{"model": "contrastive image-text model", "dataset": "regions of photos with short descriptions (Visual Genome)", "train_examples": 203450, "image_size": 32, "crop_scale_min": 0.5, "horizontal_flip": true, "tokenizer": "word", "vocab_size": 6471, "loss": "softmax", "embed_dim": 256, "encoder_arch": "mobilenet_v1", "encoder_norm": "batchnorm", "encoder_activation": "relu", "encoder_channel_attention": "se", "encoder_depths": [3, 3, 3], "encoder_kernel_size": 3, "encoder_stem": "single", "encoder_widths": [80, 112, 176], "text_encoder_causal": false, "text_encoder_width": 192, "text_encoder_layers": 6, "text_encoder_norm": "layernorm", "text_encoder_norm_position": "pre", "text_encoder_activation": "quick_gelu", "text_encoder_mlp_ratio": 3, "text_encoder_head_dim": 32, "text_encoder_fused_qkv": false, "text_encoder_bias": "all", "text_encoder_qk_norm": false, "text_encoder_parallel_block": false, "text_encoder_inner_norm": false, "text_encoder_positions": "learned", "init": "orthogonal", "residual_init": "zero_last", "optimizer": "adamw", "learning_rate": 0.0015, "beta1": 0.9, "beta2": 0.95, "eps": 1e-08, "max_grad_norm": 1.0, "cautious_weight_decay": true, "ema_decay": 0.995, "max_steps": 16600, "batch_size": 512, "epochs": 41.8, "lr_schedule": "cosine", "final_lr_fraction": 0.05, "warmup_steps": 3320, "weight_decay": 0.2}
Rows from block 4 of the image encoder, named by matrix and row number. Each number is 500 + 40 x the weight over its row's rms, rounded and kept within 0 to 999. All counts start at 0. Numbers have three digits each. After the name is the row's rms in percent of the matrix's.
# fc1: squeeze-excite reduce (encoder.blocks.4.att.fc1.weight, 14x112), inputs 56-111
fc1.0 106:517452516488568527568486512479555538420482476471533536555486493503545478501534470535538509523492482539449488582486516477545537526503424513542505509495494512435563499454
fc1.1 104:488493527478467573560501532518483472471499496508562488553566466532490501529567437541516472428501457488502538468513576533526496546455464580487444598526538458468523435517
fc1.2 112:473449517539431538531492557475470488505479503495583467620489501506465422515468506532539521551548481431515501556505531501494487541540509644495529463474455546464515494521
fc1.3 086:465505504482452502417500420452482493469448502503505505501504504502487482501500505452500452501467501445489500481496505478503503457475500425503463503400505501451506432450
fc1.4 093:484478520609487510536533511482468518414517505540511542485446510540495436437452528535501464501463503492507501523513380491521547542495466530460497505470492505463559519492
fc1.5 111:494454533523506513500539458494483430402518517513492503487548454532539476461436527577515546517480484573577475563467552467560531568487423465523499517461610486472478439441
fc1.6 113:469545450473590530516542524538567461568503504440502492523504486435424498514569528488450516503458431504471436511485476539517491545469465452561448544546584494482442422516
fc1.7 086:437503410414468508507464502446501503484444501508474508501492487502489451506477501508513510424437463506468448492433505428428501504457409452493435491444463484422471475505
fc1.8 088:500467505453501481478501421503504501505505504470489388504488469428479502440502478460462504495502503453477424500504501501502500502502464485483457503502500403498460404483
fc1.9 108:511487543554478596489562518503505489476509515520571476460511521644533557502549543476491521460549462505541487516523453478516474543470491572533612492488482483565423488581
fc1.10 099:529491570550440458553554473508461496489556516514471498528550506422485583480563519507526553497552447524504558467490498501494548532547475544454635513455561562480498512493
fc1.11 096:533526598482484493519533520472490424487458544514503460541492483506491529481504475559547523531600523460589505492451557538511528569488466511493551467521461483524525484508
fc1.12 104:552451482535499519529495458505497529489510536538518462482509519540526572491563569542512555471560454508509574507507435484495576511511460547502551517490594477569493516544
fc1.13 085:475523534451451503539513523440507512472475437524476523474441501496488474503515507597496428529553559502486497519505536606535554532488438486508497502510487506432597476484