A small contrastive image-text model, trained from scratch.
Model: encoder widths [80, 112, 176], text encoder layers 6, text encoder activation quick_gelu.
Data: 203450 training examples, 41.8 epochs.
Rows from block 2 of the text encoder of a small contrastive image-text model, named by matrix and row number. Rows with one number belong to one neuron. Each number is 500 + 50 x the weight over its row's rms, rounded and kept within 0 to 999. All counts start at 0. Numbers have three digits each. After the name is the row's rms in percent of the matrix's.
After each neuron's rows are labels from the 100 texts, of 14848, where the neuron reaches its highest value: "fires on" is the input token at the peak. Only what is clearly more common there than usual is listed. The data: regions of photos with short descriptions (Visual Genome).
# fc1: MLP up (text_encoder.blocks.2.mlp.fc1.weight, 576x192), inputs 0-191
# fc2: MLP down (text_encoder.blocks.2.mlp.fc2.weight, 192x576, transposed), outputs 0-191

fc1.91 102:572533510524519515357405450480422524507448556362360467553564466408527478625478577423471511485442492482508500456482550494593540511571527494568487455479545504585389578462570474488458574456497530471520510448508544501523545583470438516502548530465386521436468448495505393612468542513413440499578487431578430515541523467542437468541507463560458553519519562468610482464483558501475494506474497484447496536566491573436496504524559551455534509549476478483510482450543472489514382469447528527516473474474432514566505485501459481540522486552456526459403510504489427508531456562569558552
fc2.91 108:503491434515488473548489447433477597532474670447536452556500485444498497501514460424441549547477478387521562477570455422608510496549518511527511493542554442497492513441604458498501474453454548522474508409581532493525522504478499440450584429558440518485497516508533487568429480486563439564553557416473537558509471508468492365491574441437479589576501579453550429470585555463528578481447518472404529510531524552494516458456547522487487527544455530416583522515409483414553456498500476489510585501496504485505504437467442525478458491413578435474437558573571443457387560522518478550
fires on: "purple"

fc1.325 099:467513481623510559507418384536537425617428517516504430387449499538538538473534480386564532489465508530493543456423501547555527470570615552501481412427618475463411531493534465416475564510557524496498541375458574554678483421478494548555493498499558500459459487511527416530493551540505417443590481512496453521485485515467455533452517465544484470461573562524511514462509514444490518552480403407456493506519549539507547496480518595494446580465488513483494534508459525616477468468440466491453494477539508536554478606591539412513458484510533487524489524482525503492449453483566479507
fc2.325 105:521446466436468498468564485526521527458531434495504565538485527479463469541505525551466480464540446459470443551549549538498445483468373459468525481416542473505542480499473605546475465497528517473489418545545487463449568440491537460480504557531510437515567461518516619499495457493482542551354609532550514497507490481540480499531532594523395505468474509399507490483476476580532447432522600546578538361385542496507626532475463457462512350571560493578467578511486422555592531529441576548500483533442554549460560393430479574539533462562468535483452485543554501533456513484502502540
fires on: "the"; "in"

fc1.326 094:589492502560514420396531421482430547525498489443367434466454483526494528553515500342446548560628542480559519515521571443566484499492540471544389514522484520489462545505606469535483607497529479474509588406469499498580545547501474485494549504508530529491469502469476451650434492473503441519495488458542470484469465543576506444609490489504447642557616514455555485518505446520482566525473462447438494528596543463446491468473493452484521431420594513422495515500438437542496539448420407463495592527529538523539514475542440457450480504497519506520455598500520520485522525551510484544
fc2.326 104:471532498537463438518548435415547563543500572476511491525469457489481530494478499423527489582482526397472537485476457475491536573471555487507534489470497457418569574439478540543553475485528489547488500443549551565500577478468473500415481391618596504473547526516466561535488380515483553506473462450510593658463491482482575472459450403491468565478466472415500455460552491506479484503531544527500570515433502459493563485556538519470509443491523552448521498549538543420562447494526479458500568492530448492572504512452490482527499532472608385452467573622545366519356487589390532541
fires on: "purple"

fc1.456 094:524571566554454490484453498425461505594484535359521449551587424516454478511503464454547504502509480397542518453511584508550510480536575489550489402468510496505414521473598546491535592506552503514459538463490506476542576593462362525505488540555422497508517440527495442514485533507445503432493472361587451473516444387588511483497497483521480502552661619509530473566554504517485512576456435473479426560528539480507521481502544475431502600517487514425451503518518490472546399557508433597409521457544526504557443539471529483517469509505569422513489525506462463531417533585509506526
fc2.456 096:491441541515420426514474423438556587483450474366518388531510479466526561501477498417511555529552494473591544500501462482558484578551608509546469382492553442519446529412539498473461514487503478554493592413528614495528542559459481513447454464609508523516555478468442473634512412503478507451503507459634588580447490476499501460459446457524443579504552489410516452499545510527517513539475457467511560503561539448458490473481523562501504524509485481441435527532458479449554491506487490491490486495519466539582417515534539517562481485504579416460516643615500392471414514520483525545
fires on: "purple"

fc1.348 105:533498530483349477562525486549469501532560470428545450523440493481490567428479474546489466473547552522530463556496503527499424508542408499495471521450488405504533406522458514441501518494498555512502536467545508435492468680514519537444476506467397476560526485500419500475541442522535541363527537542577442471489477476484581566433489560490529470475528478513531531463560519505540422522487464550535451444502510541442446703426545544499549499546627430434416519490473528485575512524519512604477558488514481606490485519493524594557462584434460495448506562587481477492535497570515546430
fc2.348 117:481469421478530571485456518508530558527511507452503445540515442526489459540506502457474616547603542402491493389536451541679563464424496535551541460523536509501472524429539489461478545442508563478501593466443537499486495465470497448425493524519459469563483472436548502532449459479515458483471533420471525492547530465457471454545491440604435468569394513452624495417430478531496506503414526447420493498516636520518603443536530497477415492499478496577529562679449520447537480520528546497440504537499536522510530509427457485521474456464529563600474543463511479552392593479514492496
fires on: "white"; "cloudy"; "sky"

fc1.447 111:444614511494486489489483568502488576600385509349526492517552460497529494479474520524522522468434488387514455541441484527558473519491498517523435404498536489544451420489528507400549488536507452545442537488619513409525548516463479454490526573454477499517529457456481492605514541571524494500547506430519501403538469482474407500425514480613510530478490563584515534369533513514443518532523423512508502550511537566494534505526544566505578485543487473413490405395542493590460423513433526530575457582495527498523441501459535522456494505570595434441526423494513495443512397506548566396
fc2.447 122:503497461523475594513456653551452593465534550434541456502529430456449530430488485561522491403490514513448481546513470512500399462529428552472521589592475517505425476500455502474530551550554505554564506471478431458507380459559524484581476502453500525475517545465452467441511538516545435408520519526543509403527522514496462508537425412462531383508425397578528645434515561504517489510492454537497439498543482557480490586574519557564516476561511482558495487465531533415472479521515476541516462542454525520474495544462512500505394596360489522490555480473431534481655434533548514492
fires on: "the"; "white"; "of"

fc1.34 090:575443473512514542460438460482534583524530532464387449447523410489537490490408574356511559445547544544491576479500462554488502502553506501712491465553535531586466602499474416524484565498496544467507549415534491530605493481451445528505508584442552482412537521449499477575530525469521497366532501465493544511476518470570545500484404478533474490434483514431551435524495618456521463549475496415468485460562464502466518493442494448460476490511484424527501569541517480520525521469428477501449513466468508518488483586461391477521489510372445531495505562555401506559551526513547560562
fc2.34 096:502520494534515495452548443469528529545525624522445456478458432420540510508454508409499503496573513542505560443459550536490566386407532461629555576506561518428422627363425497524536563543595499501550489462425536547549472551414479537509430473464522489514493468435501453571379447448528461467500509507534467602489594529548524485532523500513463508476542473500517479474522618506501497469450466522469461460489538476443582521424483557426460487494571506550545540535555533467518392520507478565462453527438417497491465483500441505560463539392534547453467502483415539582477543586475591505
fires on: "purple"

fc1.237 112:632458518486492551383398498499500522447526538460390446506452424470476475606507537398496492472537466531459463486543562432558500517536508502498523500483573496512487517469616518502516522436567551482445484487467476541564610541606472518541517506498498524431491395546471391576491522479460479467467482489580464496465480454642444543584516513587414478444488544498599492457383520525475457442484497438447418478522481564490492513533512484520543469581470502522513586489484438518579419528457484562443508519461414476493590525468516448603476474568446599518516562526500448562502465565569486544
fc2.237 129:505423433473484506504454459503527541422522545470474481497451583391518481601601548492435523445599440456511610508459475463449498560550441549492541493523558460672504549468578531442412475399414476547422460446602513520501524560532615505504515459553498460509525574521513475451436457542525513471448570476558626554490473543474420534586570495454514491506521480438504440532490477517530474464470468465499514510533495542549569518493484466481475464604427490504511544493436456485591541420405470453559463491451464520550574487495465551595422461525452480518485487466573557468544438410528461516
fires on: "purple"

fc1.422 103:573536539582515519571502504445485476409570475468480491479478513421514556510540511424517538448569484463398514529426574497481489627517487590465468433496547514522484515520599492556554461461499536529455332516520568522503527484537534479511509517462661477442509449440443505468585491616456503518502515496486582458523551476476527429549438487505548480481500517542437524564405479457419531459562439522561502444516439515509434509541509585481548568590494506508500429482509314450462558470562494463547447575483506493422557520604538495508511538459527468514500524507415505474452462396532479449
fc2.422 094:429501534523583492509580470500497436628507472594454640479512526481446593538463483461430421494475535501426475467529456468460574461446582490493462532558484534529482497486456529512568510503557551467604483515504528515533463461518522527614391422519641454420517432563574497554497568447551460465463516452457547489561494505416500500397497407461485506486505487450454566506502498492424510485479602500515556504445484467478498413452544432454450568472518556536584478535582492504472489463514509413392465465502611505511524523622482429418447524416491506505508515447498578477559545506548480538
fires on: "the"

fc1.233 129:505523554548514492501580564537483573615488478476476459496522422515524510497459516487471581501514627488456519533542461501453475530524467574566470456534497491655414515501478539454515539496491521515522476447422376381511472578538512541466506494473464484517529470486434438492494494582509474502490510467502561418528564471538496508495383511409577502497497506440537391543508505489489493569519478502435447517722538527461453518468499557438450437441629423550497458487562489508548492506529422518450461476523484533452516603513411440496472634461520510479513497533402474509572454529431529488
fc2.233 138:548570510446560479592468592501508429525458407483514564518576469518474510510469525635445503488553457429482504527540571523486497479582455482511501476511491470593438406553464591465511526445408491547487464498533444512489445614515502490561551524468491402494571462542433556517549527542441533467454548515480505435607486480395481561529458567484520451457553528547484605581537485485372474519516457535562553474488469570458458515503566515521480574463498445497526392443396446491500505486517540471429399478524559512545465598538502469422467500493515457463583496431476550401554492434579551440
fires on: "on"

fc1.114 085:494437556496464451552520567390610532463501437439496453555521407571412478498469572493528520599496492535513485455533497492534474436531495509532481349499478494512491503475522470477551516426573559443531490457486485493491529534502451563552506532543409495579567513612446520476557502514468517491500507399515448479501568369517456561483472634463486509448489489520462512574450557477538432594482501522506467481546511464555472492470510468412399570456496454504513551536550499504626502584506501507377541482539416489562521557400415505477555550531514499475525455569459437605508528592464552582
fc2.114 075:497465457412562523481443483458522552549551519485528600599507524469489512523561506490391402468443482483493524505488603453474517441532468501483384570523437482562505485487532576512508396525518485606494514501564409505481570498511528453553553529500520518440494631509548494510490516492613479536538532524466527504502490525495380498552514348398400508461532491578473572469528494526491467436439518487501544537467568523502520572505547419551550508529427533519591509425417514455487443506459513497585533559439607396457528495544566511465454442490477503518471428472573550434534493399544444566
fires on: "on"

fc1.445 109:502572533613503557471450506507521569524539498483452497490522438456511483476464503428619531465492510495441563450421509549507540495589563504610521348450637494600386559484522556450467534519538530526440495407458495431523502510442452577507511568505449516528503549491467426473544473504463510489532483464622498505529544400625368499544474446503485468531547589430550441500506541506476483510484457480505489509561516529463520493556521528424470470607508487502461597510553489485500451551463437498463469497487458545520466507470555517595525548460587487489418545485365486527413445551478559539
fc2.445 116:522495468440447342420537444513442528463499549405503393507568516459533481510514545452453536520516549459635510531518542501486452516438553494570428529467506417487465553549473428480538569523505455588454582469539543475585549573444461460480521506552419446517491480479421510663450408492501545495511507418534522551402478535526517448456453474498517629474593554407518442468569593433577514557513473526467528534552553480497516580427565548472491512454534388399505460478533511497511475503513494502518510567510472468498423476509489487489494543539544469446525556574577438499462493526433528539
fires on: "purple"; "is"

fc1.346 108:442460494603544545449480533475544458444529515506379496411488497487522465593440584413567592571607517535498513477472534554496539487504579541633546477507560456536429564505483433512507539523494449539440496391416529522593470554463462561527487495427481539458489517482616476507500467462463479493444445471509455516470521500528416464569440478517505576580509536450482399486417555366486535474540467480437521461570540475477436505527373528444488458470529474531520568498538445578465504473499338469482452505537462551478441497430478487514540499456521558491436496503491528603453487480445540575
fc2.346 129:529534383521531512431542516530479486479546566474425473464360478425525453545530520407488554494574497497438484505524528419553540486440476539508512645525620432498502539474471539428511474492496509566499542424510458439542447598483538498526496415456507474459380529488501449588402406517558465454396534501594544516546488556542394505565533460593505543530452534480548498424482547481474527462543494513395448549525582552465508526508444523444549407512535519502500533556544482560543466467449429465517462595532475564466563472474506475558403560488488579522453527507517508541493402515580490514
fires on: "catcher"

fc1.472 116:516402579515549440372491523364458546474481453397483499523528540454443525662538545392474547530477472580563391512481553438571506537436533522537492464453476528527546514527585450536511502462498509471491561506463527424485515479489458506464525517523568572540466479485564441530468502543436471543464508438471570471461573488480500427530498477478489564529464602488589468553434527497543476501493475599410538625499452486541500505491433544502609468503493515409539449446548443479436551470580510444448562497454486476503545460571477560505490479479594468501350444501462479517420495471543505563
fc2.472 121:492506505514538513432533523517534471585406417515546521446448463428545586468504522515513506500499547557466424496479370538509543479479498464520528525426435536522587471621448460527466506513574537481507539502413456501556504450470506451462523539444482527478481556403449477481510452473512500486489505515505646525465594487455487498477452361460499488471536488562565604445498456537491491443438501602531545478421653495476483577557529627542494509549563442501546479441481529470480472516536500436472580481429546483412507466617660509483426493532577515504447541493454520538479482415509551493
fires on: "the"; "brown"; "floor"

fc1.475 100:591468486510510566449467518478480473471433553434508488442493507460482505584497490498532473503517507514572352510387525582522437482436545632568506502519589473524521564467483382545513477570510427451479521500416465552499582524488467471492459550520589534429481530489496520492502513477490582444539452521509469546403503469573558458525398563542424500534507509521537482441434541478516528411490473435558425424499510431548472522504333458516544535541467464428404466477459377494491541579474502508490495514536505564522478502451363580507546488605503561516459558561551515598516501499537497504
fc2.475 097:514545517451509535468504487649415431418422592482547485534503598535461451529565486580412463510523524373524470476488441444457526428476530501484490534455549476521463486584534523471524529457519491479595476531514447421496527428515513509592493495498450492423419519566483537446438453483532492565605476450447526504591493536408515524494542467456559458522461566384568453496384486539555570504542507527531470492508515522512521486493625480493426524469375466479506462485500488571494555434532514455476462395556530480595528504483428502442564460587446529501537470466580591525536422487526486595
fires on: "the"; "road"; "on"; "parked"