{"model": "contrastive image-text model", "encoder_activation": "relu", "encoder_channel_attention": "se", "encoder_widths": [80, 112, 176], "text_encoder_head_dim": 32}
Rows from block 2 of the text encoder of a small contrastive image-text model, named by matrix and row number. Rows with one number belong to one neuron. Each number is 500 + 25 x the weight over its row's rms, rounded and kept within 0 to 999. All counts start at 0. Numbers have three digits each.
After each neuron's rows are labels from the 100 texts, of 14848, where the neuron reaches its highest value: "tokens" is the input token at the peak. Only what is clearly more common there than usual is listed. The data: regions of photos with short descriptions (Visual Genome).
# fc1: MLP up (text_encoder.blocks.2.mlp.fc1.weight, 576x192), inputs 0-191
# fc2: MLP down (text_encoder.blocks.2.mlp.fc2.weight, 192x576, transposed), outputs 0-191

fc1.8:520480556497455489459530492512474515523512513476510484547505522499414545530520471496490500528521539485494421546538481454496442514464510494488457502427497506488538490514533520521507480520546475520512491517464478492492507537516498492495435479504514524520496475509499471496475471524491516509493457503516524495462467508532537458488502458482498514528514472480498482476489487525509530480498486527487500543499532469501496527508467511522491473513510506453455480503508499491505512512526510538511569514523514509503501499535517532490502515509496502496491487491520500500507496535470490502
fc2.8:480507485472528515514465543516535476539494457512494517499527475504516516451484537551484516476458489512487514487485529520494529504549476482512514488532458481524463456489464525492490503499493528502506501490510529509507471467505496499506496525475472459499522485496511499514522558492467484478497524536507487518553543472494472553464486504510506450464510526515478554537533499504436475508467522503525516435498538523492504527530549505490499501490498465562524487495502502496519483492475506519476477486493498501483495539508510467482443442477493492512512480498468527492526512474520520483
tokens: "grass"; "fence"; "trees"

fc1.532:481488564505473493510504487528499510520500491512503491425496484517488529487513502499511505462522515460482476581451503475503461518521487499487515500443493461502496471557501550466510533513491522496410494504505488499520531510551498507507518496488519529486500474512471472498513457506515511524482485526516518468467507491515512516474502494513481492458544527469539465464481489503492486466535487490491508505507455557508466524510496530528537438503519506522463516454507486541522471521510513525502483500497512497467531491530498480502527519520546489473501476493510483478487487500493524521
fc2.532:459465549509501501470452488534481490503514507525504486459507518506474520523500487501471497546499536517530445475457488489506504469482567514510500511451459491457466526508488510544492498469496464501478516492425519527478495496509494507477487515498511550526510499538494454451488486546478496511549488523489505482476555483526504521506457485507478521524499494474520470507452499527490507470501494532468552516487500487527485503528546541536493516458483509524503509492543473498498517494529475493456505443530510527494504491511499493503513529503533498515483492455525497524490510513473508527
tokens: "grass"; "field"

fc1.251:521524499496520458443475508507481531504491529489383501514488502485508510545516527476471512471519521501492509508517503485520493555521496500592530497528518490553486495509510468497490519484492520487515511477526513445513495495494481487498534531488476499513488467506469493562514521497483471507499484491516509480471530485517494502516491505513501540452511524466509471500471555497482486490496492478485513503513501519488508512476506472496469515502502486436490519467502458499525501502451509511493498515470508502519548480505479485497525543495486514438500519498474470505524503496533576535
fc2.251:475493520499483486491522448499539470507502533512468490472481465515499524509479504503472507526531575503496485507468528534476463496455502526544494528486495469486504542494467488531490523467496506504474514458498550500520517467483492509485496531493538544513519520477474514493493416517512527495478502517511539507474527525521508528496461506472494534469513469454513482482495534485511488484525498510504520462472511497482509495499560481473494476472522462482494533501499511507533520478526466490459509504515485524522511516510500530496506572468519467479469521496485481520496516553445516552
tokens: "court"

fc1.486:492469518519460516489510448510529468477489497513485501464487494527513530499499511505538490480506524536491490508498506515477503531514529490495509502482505408504521487535478513484485497516502526518455521437499519531563516509513483540517507494491496545457498465529471477501546487487498526479504462509534483510471476492497515539498503514526482493439546515482475487530495488482494476485504495488515518469513464548476445543500501516511538451491511499480441524462480496546555481515490486500485467483527515546490502529521503465492532503539489488467511511499523460493495481494503529541
fc2.486:483483525471509515491476498489474481501513511494538479469524522471488468508486481488465490494504514499515474481481508534509487448491507528521539535446496506516447491477482514506497515480474440491524518519466498500470520513454495430470504532482523504519513523481520523444489496517513518517507512505468536469479579474501495504550455525506468485542488539483518485524497492522509518459482511531497529502470513487524514505524483529522478526509499528511481495496529466457483543513485527498477510442490526534492477456492475569525520506494525514526483491445471516536487522507511492527
tokens: "field"; "grass"; "frisbee"; "ball"

fc1.112:521475519477476493500477546527479496486458457455501482494555496489483526501480495519484505496480514529525484518516485517513444501549470529532509483485510489525500454517506493469492521481518509489497522464505534452512479494507484533489525528518487502527491506520508456506492511565488463491504510470499510431502536480494487519477495491453549493485496514523549505493530521491512458535492444514487484535555456531492450519488511505503500481513511494475498459479511459508527509494516511545471548481505474528490490501527486494502495527457479484484522475513453492480542496553538524528
fc2.112:493481546505497531539502507465515534498472459494475505485502481521502528489490483475511531493497476492489569514506513514516503487520473508536514467561487522553504485519508527450453476484461552448472460457509529491518523505494524518471531532524511467524528509501503458529517507502540477496446537492485532471521525488512483505518498518517499488487507534527502474490497459500503475522478461464484483495531439525516486469496463488496476478497518482531486503528454480538512501517494520497495495519495540539477505517540479488505496489474535517482524495480483498469516536430517528473
tokens: "is"; "surfboard"

fc1.53:490479505509502428479587525498506491490460505497494508500472503513510530510520511492524519488535533475510522518511486516513494475480512488570459517508514490492513495516491488505486485503564444491524506493463492462538503527491495508507486521486495514524506529489511522512474456476503508514462482506510513506488479518520461461490502522502511535513537500479462467465499511491511531481488474490502508487502543440492499505488452493485461464494543497532451508502493491544500537522515497491499479485488522525513481478505450531488551549452491515474476453518478515536513500534493570538
fc2.53:507477541481505532472455510490478450492499455506468482472529530505494508481476478511496528482488478517501500506492464498504494545499511532487560515517480520482521525527474444504476516484448537476491516489529528506508459497517512497483475507485527506500513491519543473506534505524468486480498513508519523483475475491470582514465473483512568513482498464518500520495487491522540514511554507502485539568486426510512476487531502457482481524505515523476509483493519491514485525471537483495513505541505438496488516503493529502495492516499471486490502526515439505516493492548524485468
tokens: "court"; "tennis"; "dark"

fc1.276:481508521498505498477516510484507487534523502495502455493480503544455488541495489479486508548540523457494457514507495475519475501504503519488514516479517449506480505500524484495522563485496488530465489471498428503505507538509510458483509485511503531478503527526505513487489459520517492508444487477527493481485483497491501481514491487494486547532513501475496431510481484499516527471531497488471488539515554486512466501506486508502466487483581513494500525497577496544524510532479459484495568539544475543501524492497520499489493512533546512517493512495512491509471487517446482517
fc2.276:504518521517497519504484498517538453489472509516485484452492470534509501466458506529525527478536472508494471526458454482491501518476509499473485488502495505518535486529525496497521506485518519463481490505517503487514507463524491516514505513475564516456487496499480502491495469474528503518500491491519557482494497528494505501468519502502502510453509503466551491479455519503546495516539517532538524497487504540465529470475557459493558458504464523496511559495489492539500530431459499477513485481482475467535518475480496488505496505544523491485467520528489514504458445500485513551
tokens: "field"; "grass"; "zebra"; "zebras"

fc1.301:493453508495502537489533502476559483509492549488505449483473527525497500503514505443534502500525502545520529485491471514514514481445520536498476515521517482519547527491498450460497485486506504519509517448507510535551482499484503498538467483496515490452493488510548475498518508475508509404543481490502493510496481487498509519494482478569525504502462515551480522495482507465510512485491481471477481526519521486510506515484497539452506535502462522497509512517503512517503486505477429493488469526537482534504487551488453500503477485502484509510494497507506493540502474470529496508
fc2.301:504491511498476450501536515547493494507451476509524538520498475497505523488506492501508540495443515479494485511528495495500507505528508481526514512509487491492486495487502507504501474513567506477544489507459482442503538483518477484474486503538492499471494526501487485498484449453521470511464553513510574496543530492523464483459496465462487525521495530487510473460530536538489498495454531518505472500470535486507500522586465540506508456510508478515501479489495514456514501496534503506487510482499494495458470496523513503478474481461559529469492500516480513513519489516499548519
tokens: "field"

fc1.127:496456512520453503510511495521490494512504516497516479457508495511504537490504484501516495457514497496532477589473480491514492466521487501498461502481506468516475498538492507472507495512495500510500498475517522495542510511514506564468501497459498509505535505535529472520494468512535498479503499487523466504485472488492520527458513473503490483502574500461488435477530507481506501492502429487508491496519478511499434545488472494499538502520523494518445540473517475569497468514514507534525460491527517564464490498498519499483511526525485467462486449513509508481486468492503530511
fc2.127:518448512469505545474449516503519536490494440507529499509490510509489461498501474505468520529497495534529459475455508484523502471481541524467477485503480516490491531510516512535527488491509514468467496501466511512465554483520533503500480481538495524491508547528473485476495507480494463496510523525506516517474474469561503480479480467497465501526488494490488523480468482552534512471465493494484491514461495473539477494539529488522521474513453514534523550509507476514497488520509486492512507523508484492503515512483532511480466455542502551579489506519513540525504509494471450531
tokens: "grass"; "frisbee"; "stop"; "field"

fc1.25:476455528492468501482518511505509511489476509485503498463513511517484533504540509503516472458490495503518482540446496490510459509508528497528518513495491452514515499566493517477508511510499537490468520466499508500516525518510486540511512507520506549486501493553474462513538487487507502489476475504513503495458506485518543554466496492532505507448533526473477455490482521489495467478490466479468502490508471504557481546497499499504498502502476492506475534448521471539564479545510503527481454486511518519505535514480466473490508543520510472443503446508510449491512476504502555527
fc2.25:474495535520539503471442496521483499523518524488501473457517512493522526499506529498449484484500521476509461508474493512506506509509541513527493522458477490513465497491484490541515522457478451513496539495470469522498510536500497472476523535468523530503505550485491489474509473559502508520561488515468548499477532488504499516516437478471478519495518507468503456496483501480478495460496478539492547549490506501517474505537529523563491523481481504502511484438536471481474548482504511462495519443477491507513489492523499487483519534522528484514482478463498499489515467511496523537
tokens: "grass"; "tennis"

fc1.467:496499512498471468489488502500493487525479474494492444450459464529482520496510484475502492517533544501517465543527499493499429518530505509531496495461530454495487495521523499492510499505516479493477505476485467485551501532555488489492480517493523519497501512504501484501496470518501529477448489513526513452421498495572469525518481528520515530480544513468529442479455499504488504487515487470468485531502520489533499522495475496518468513483539471479453534496511487544521528517475466491449533490536497541514511513531502519499504546516509533500499529513496487536510495529491514498
fc2.467:474529484484494496520533435453469518551507524539500513471457497500535481478484493448498460489490518493502543513524510521466467498494477486520510494484511516493501494479515525475513503524511486500540470531542477499535507501503480464494492520441520483455501448441547486502497534469494521497502506513475505484493520527524533479510501537535527503478485540502517530509494487526522496468526539483494465484489489517499511472494475491504474534498533511487475481523531518492497503489479503508484541481481524483489481513545462532513525488446484562502539536479470478521496537527469487430
tokens: "grass"; "green"; "field"

fc1.430:507485525535505487507510485505513452520496527501507488461475484506512520494516516504527530521541534508491492525501497492475493495508521508515465499480496476506514510559508480525496497468496488584476531448477509538552487500497496512491495506432519527490538471490459453500476455534500513445518490437496498495497493514479496517487499496507522526526531509477504514480505488483477513494520420487462498516550527486488461505508518527461522475491509495481505496507472448523493480454498425478464488507520517538495474531516534492499472520484546444511486536486494530495479505510487499524
fc2.430:505468542523495530515453477425514516465472504499484445488487488498515490481487504460506530520540491535522522486519484508509480474498500528491489521494488497491477544487542487496505480454524507532486498460489507553532513496529522502459502512508557515525534549465512449470466474503470485474475513500544532480491488506527508479563500507491517496508514463519495530507483464517556515487530433518495491526499465493489488475515491499483486487482541525512482542540483485515505534494513456454505504493496493528523494506517514509510471513475508520544497519462448523506503467505465474484
tokens: "grass"; "frisbee"; "field"

fc1.506:478501530524496461494495528489492505489543499506481500471454523504439526498518487481514492489530490508455489513497503465499489555483475496479540514441504492486518472537490514468505533512487521505473481512479453484490434468551504501521484477518525521503475471533497494472531454506491503513465464519514507492446528484472520516544500495491527510467500490515510493523449496508505476483526491531488516510498500499500497538500456550509467536513586516486500511496520520503517519536535500497496525541487486489461546486531511504515528590499522491486506508502487467521462491465492492498
fc2.506:549492505529526543478513513472549488486480442468463479478518512490505496533486512495506506503498504515460491498474510485484503494490501520480531511518553529493567523523498482530503537471489501491420481530497505532497498525504487499528556500513519481445475522458475484476494487524463497505453486489507526484508486509487531474516504494507507491480498495550564526501459472491514489488540449510531496534497469521480491460516506470532517501515492512521515454511522498550467517484534502446473503540467477456518529503529515497504491511483512547511503488492490496499518436511497469514
tokens: "is"

fc1.551:508476506506487495425533497469534501498491506504472506486490515480486518541492508435528491479503498509479512488476494506497502493493538485563508508513531500515533535506481462485485475509550500495502495494477502506513523493478472497526476499498533542495503520533520505500524466490510514502497448498538518538427515466526480474470494507496481509463513522492480449471452522501552488473499505485491514536499495472501509517487408485496480476541508506462474534486506464534500494533478501511505500501481489502469526475475489517516534535513512523492471498517480476575502495509516562554
fc2.551:437520491495543482503492473519515439526533530495481513445510536501493544496497493497454461511495493484513515489490502496489508462451511490483499557493500518487493486481436489498496525488488461527525551507534527487497462472468520494548481492492539489492501537501511524486469465496517488529518481547470490538497512494461504513514501473491513490517531461488484534538549506480508513492517510531565540455478517479484492480491551499504481522464486555504510506494543519479473536481505512449491512440512508516511490478508480508499523490479507468489518481472498533493522532537480497496
tokens: "is"

fc1.296:470473513508482519456511468476548493522510481493472463465491502526488514558485488466524518524511502516485492483502488503526507481471554520505525475462553437493511544482503438473494529485500488502489492456461508535525513518486502475514504493508515551464495500520526470495509468493501480495415468485541534487490500494486491484483507499545476530529504505492511440484465499500540521471506499478487513545492532512510518485514458516494493502500527512487473512511544521564510494514463498471489514496530494567513510493529490513491508496524540523496460481491522460513482488519519488541
fc2.296:486554487508520478547522514500496458516477578527511499455450489536543517457511484477510510468514477417480570491468443499511495492486479491501542527532502515497490492485535493496507526509530502444519501512536495472496525480497510480544545524489524483501459511487494528479483476447551482535499525509477513521510501504471485482511522486487531493474509519496493513485495521480503499490481513468518493482461513493512525457491533499471459526489469533519501545508494521477523525507528494469502514462473489483531516482483449496505524501472505501512502487506457483517478531519479502533
tokens: "field"; "ground"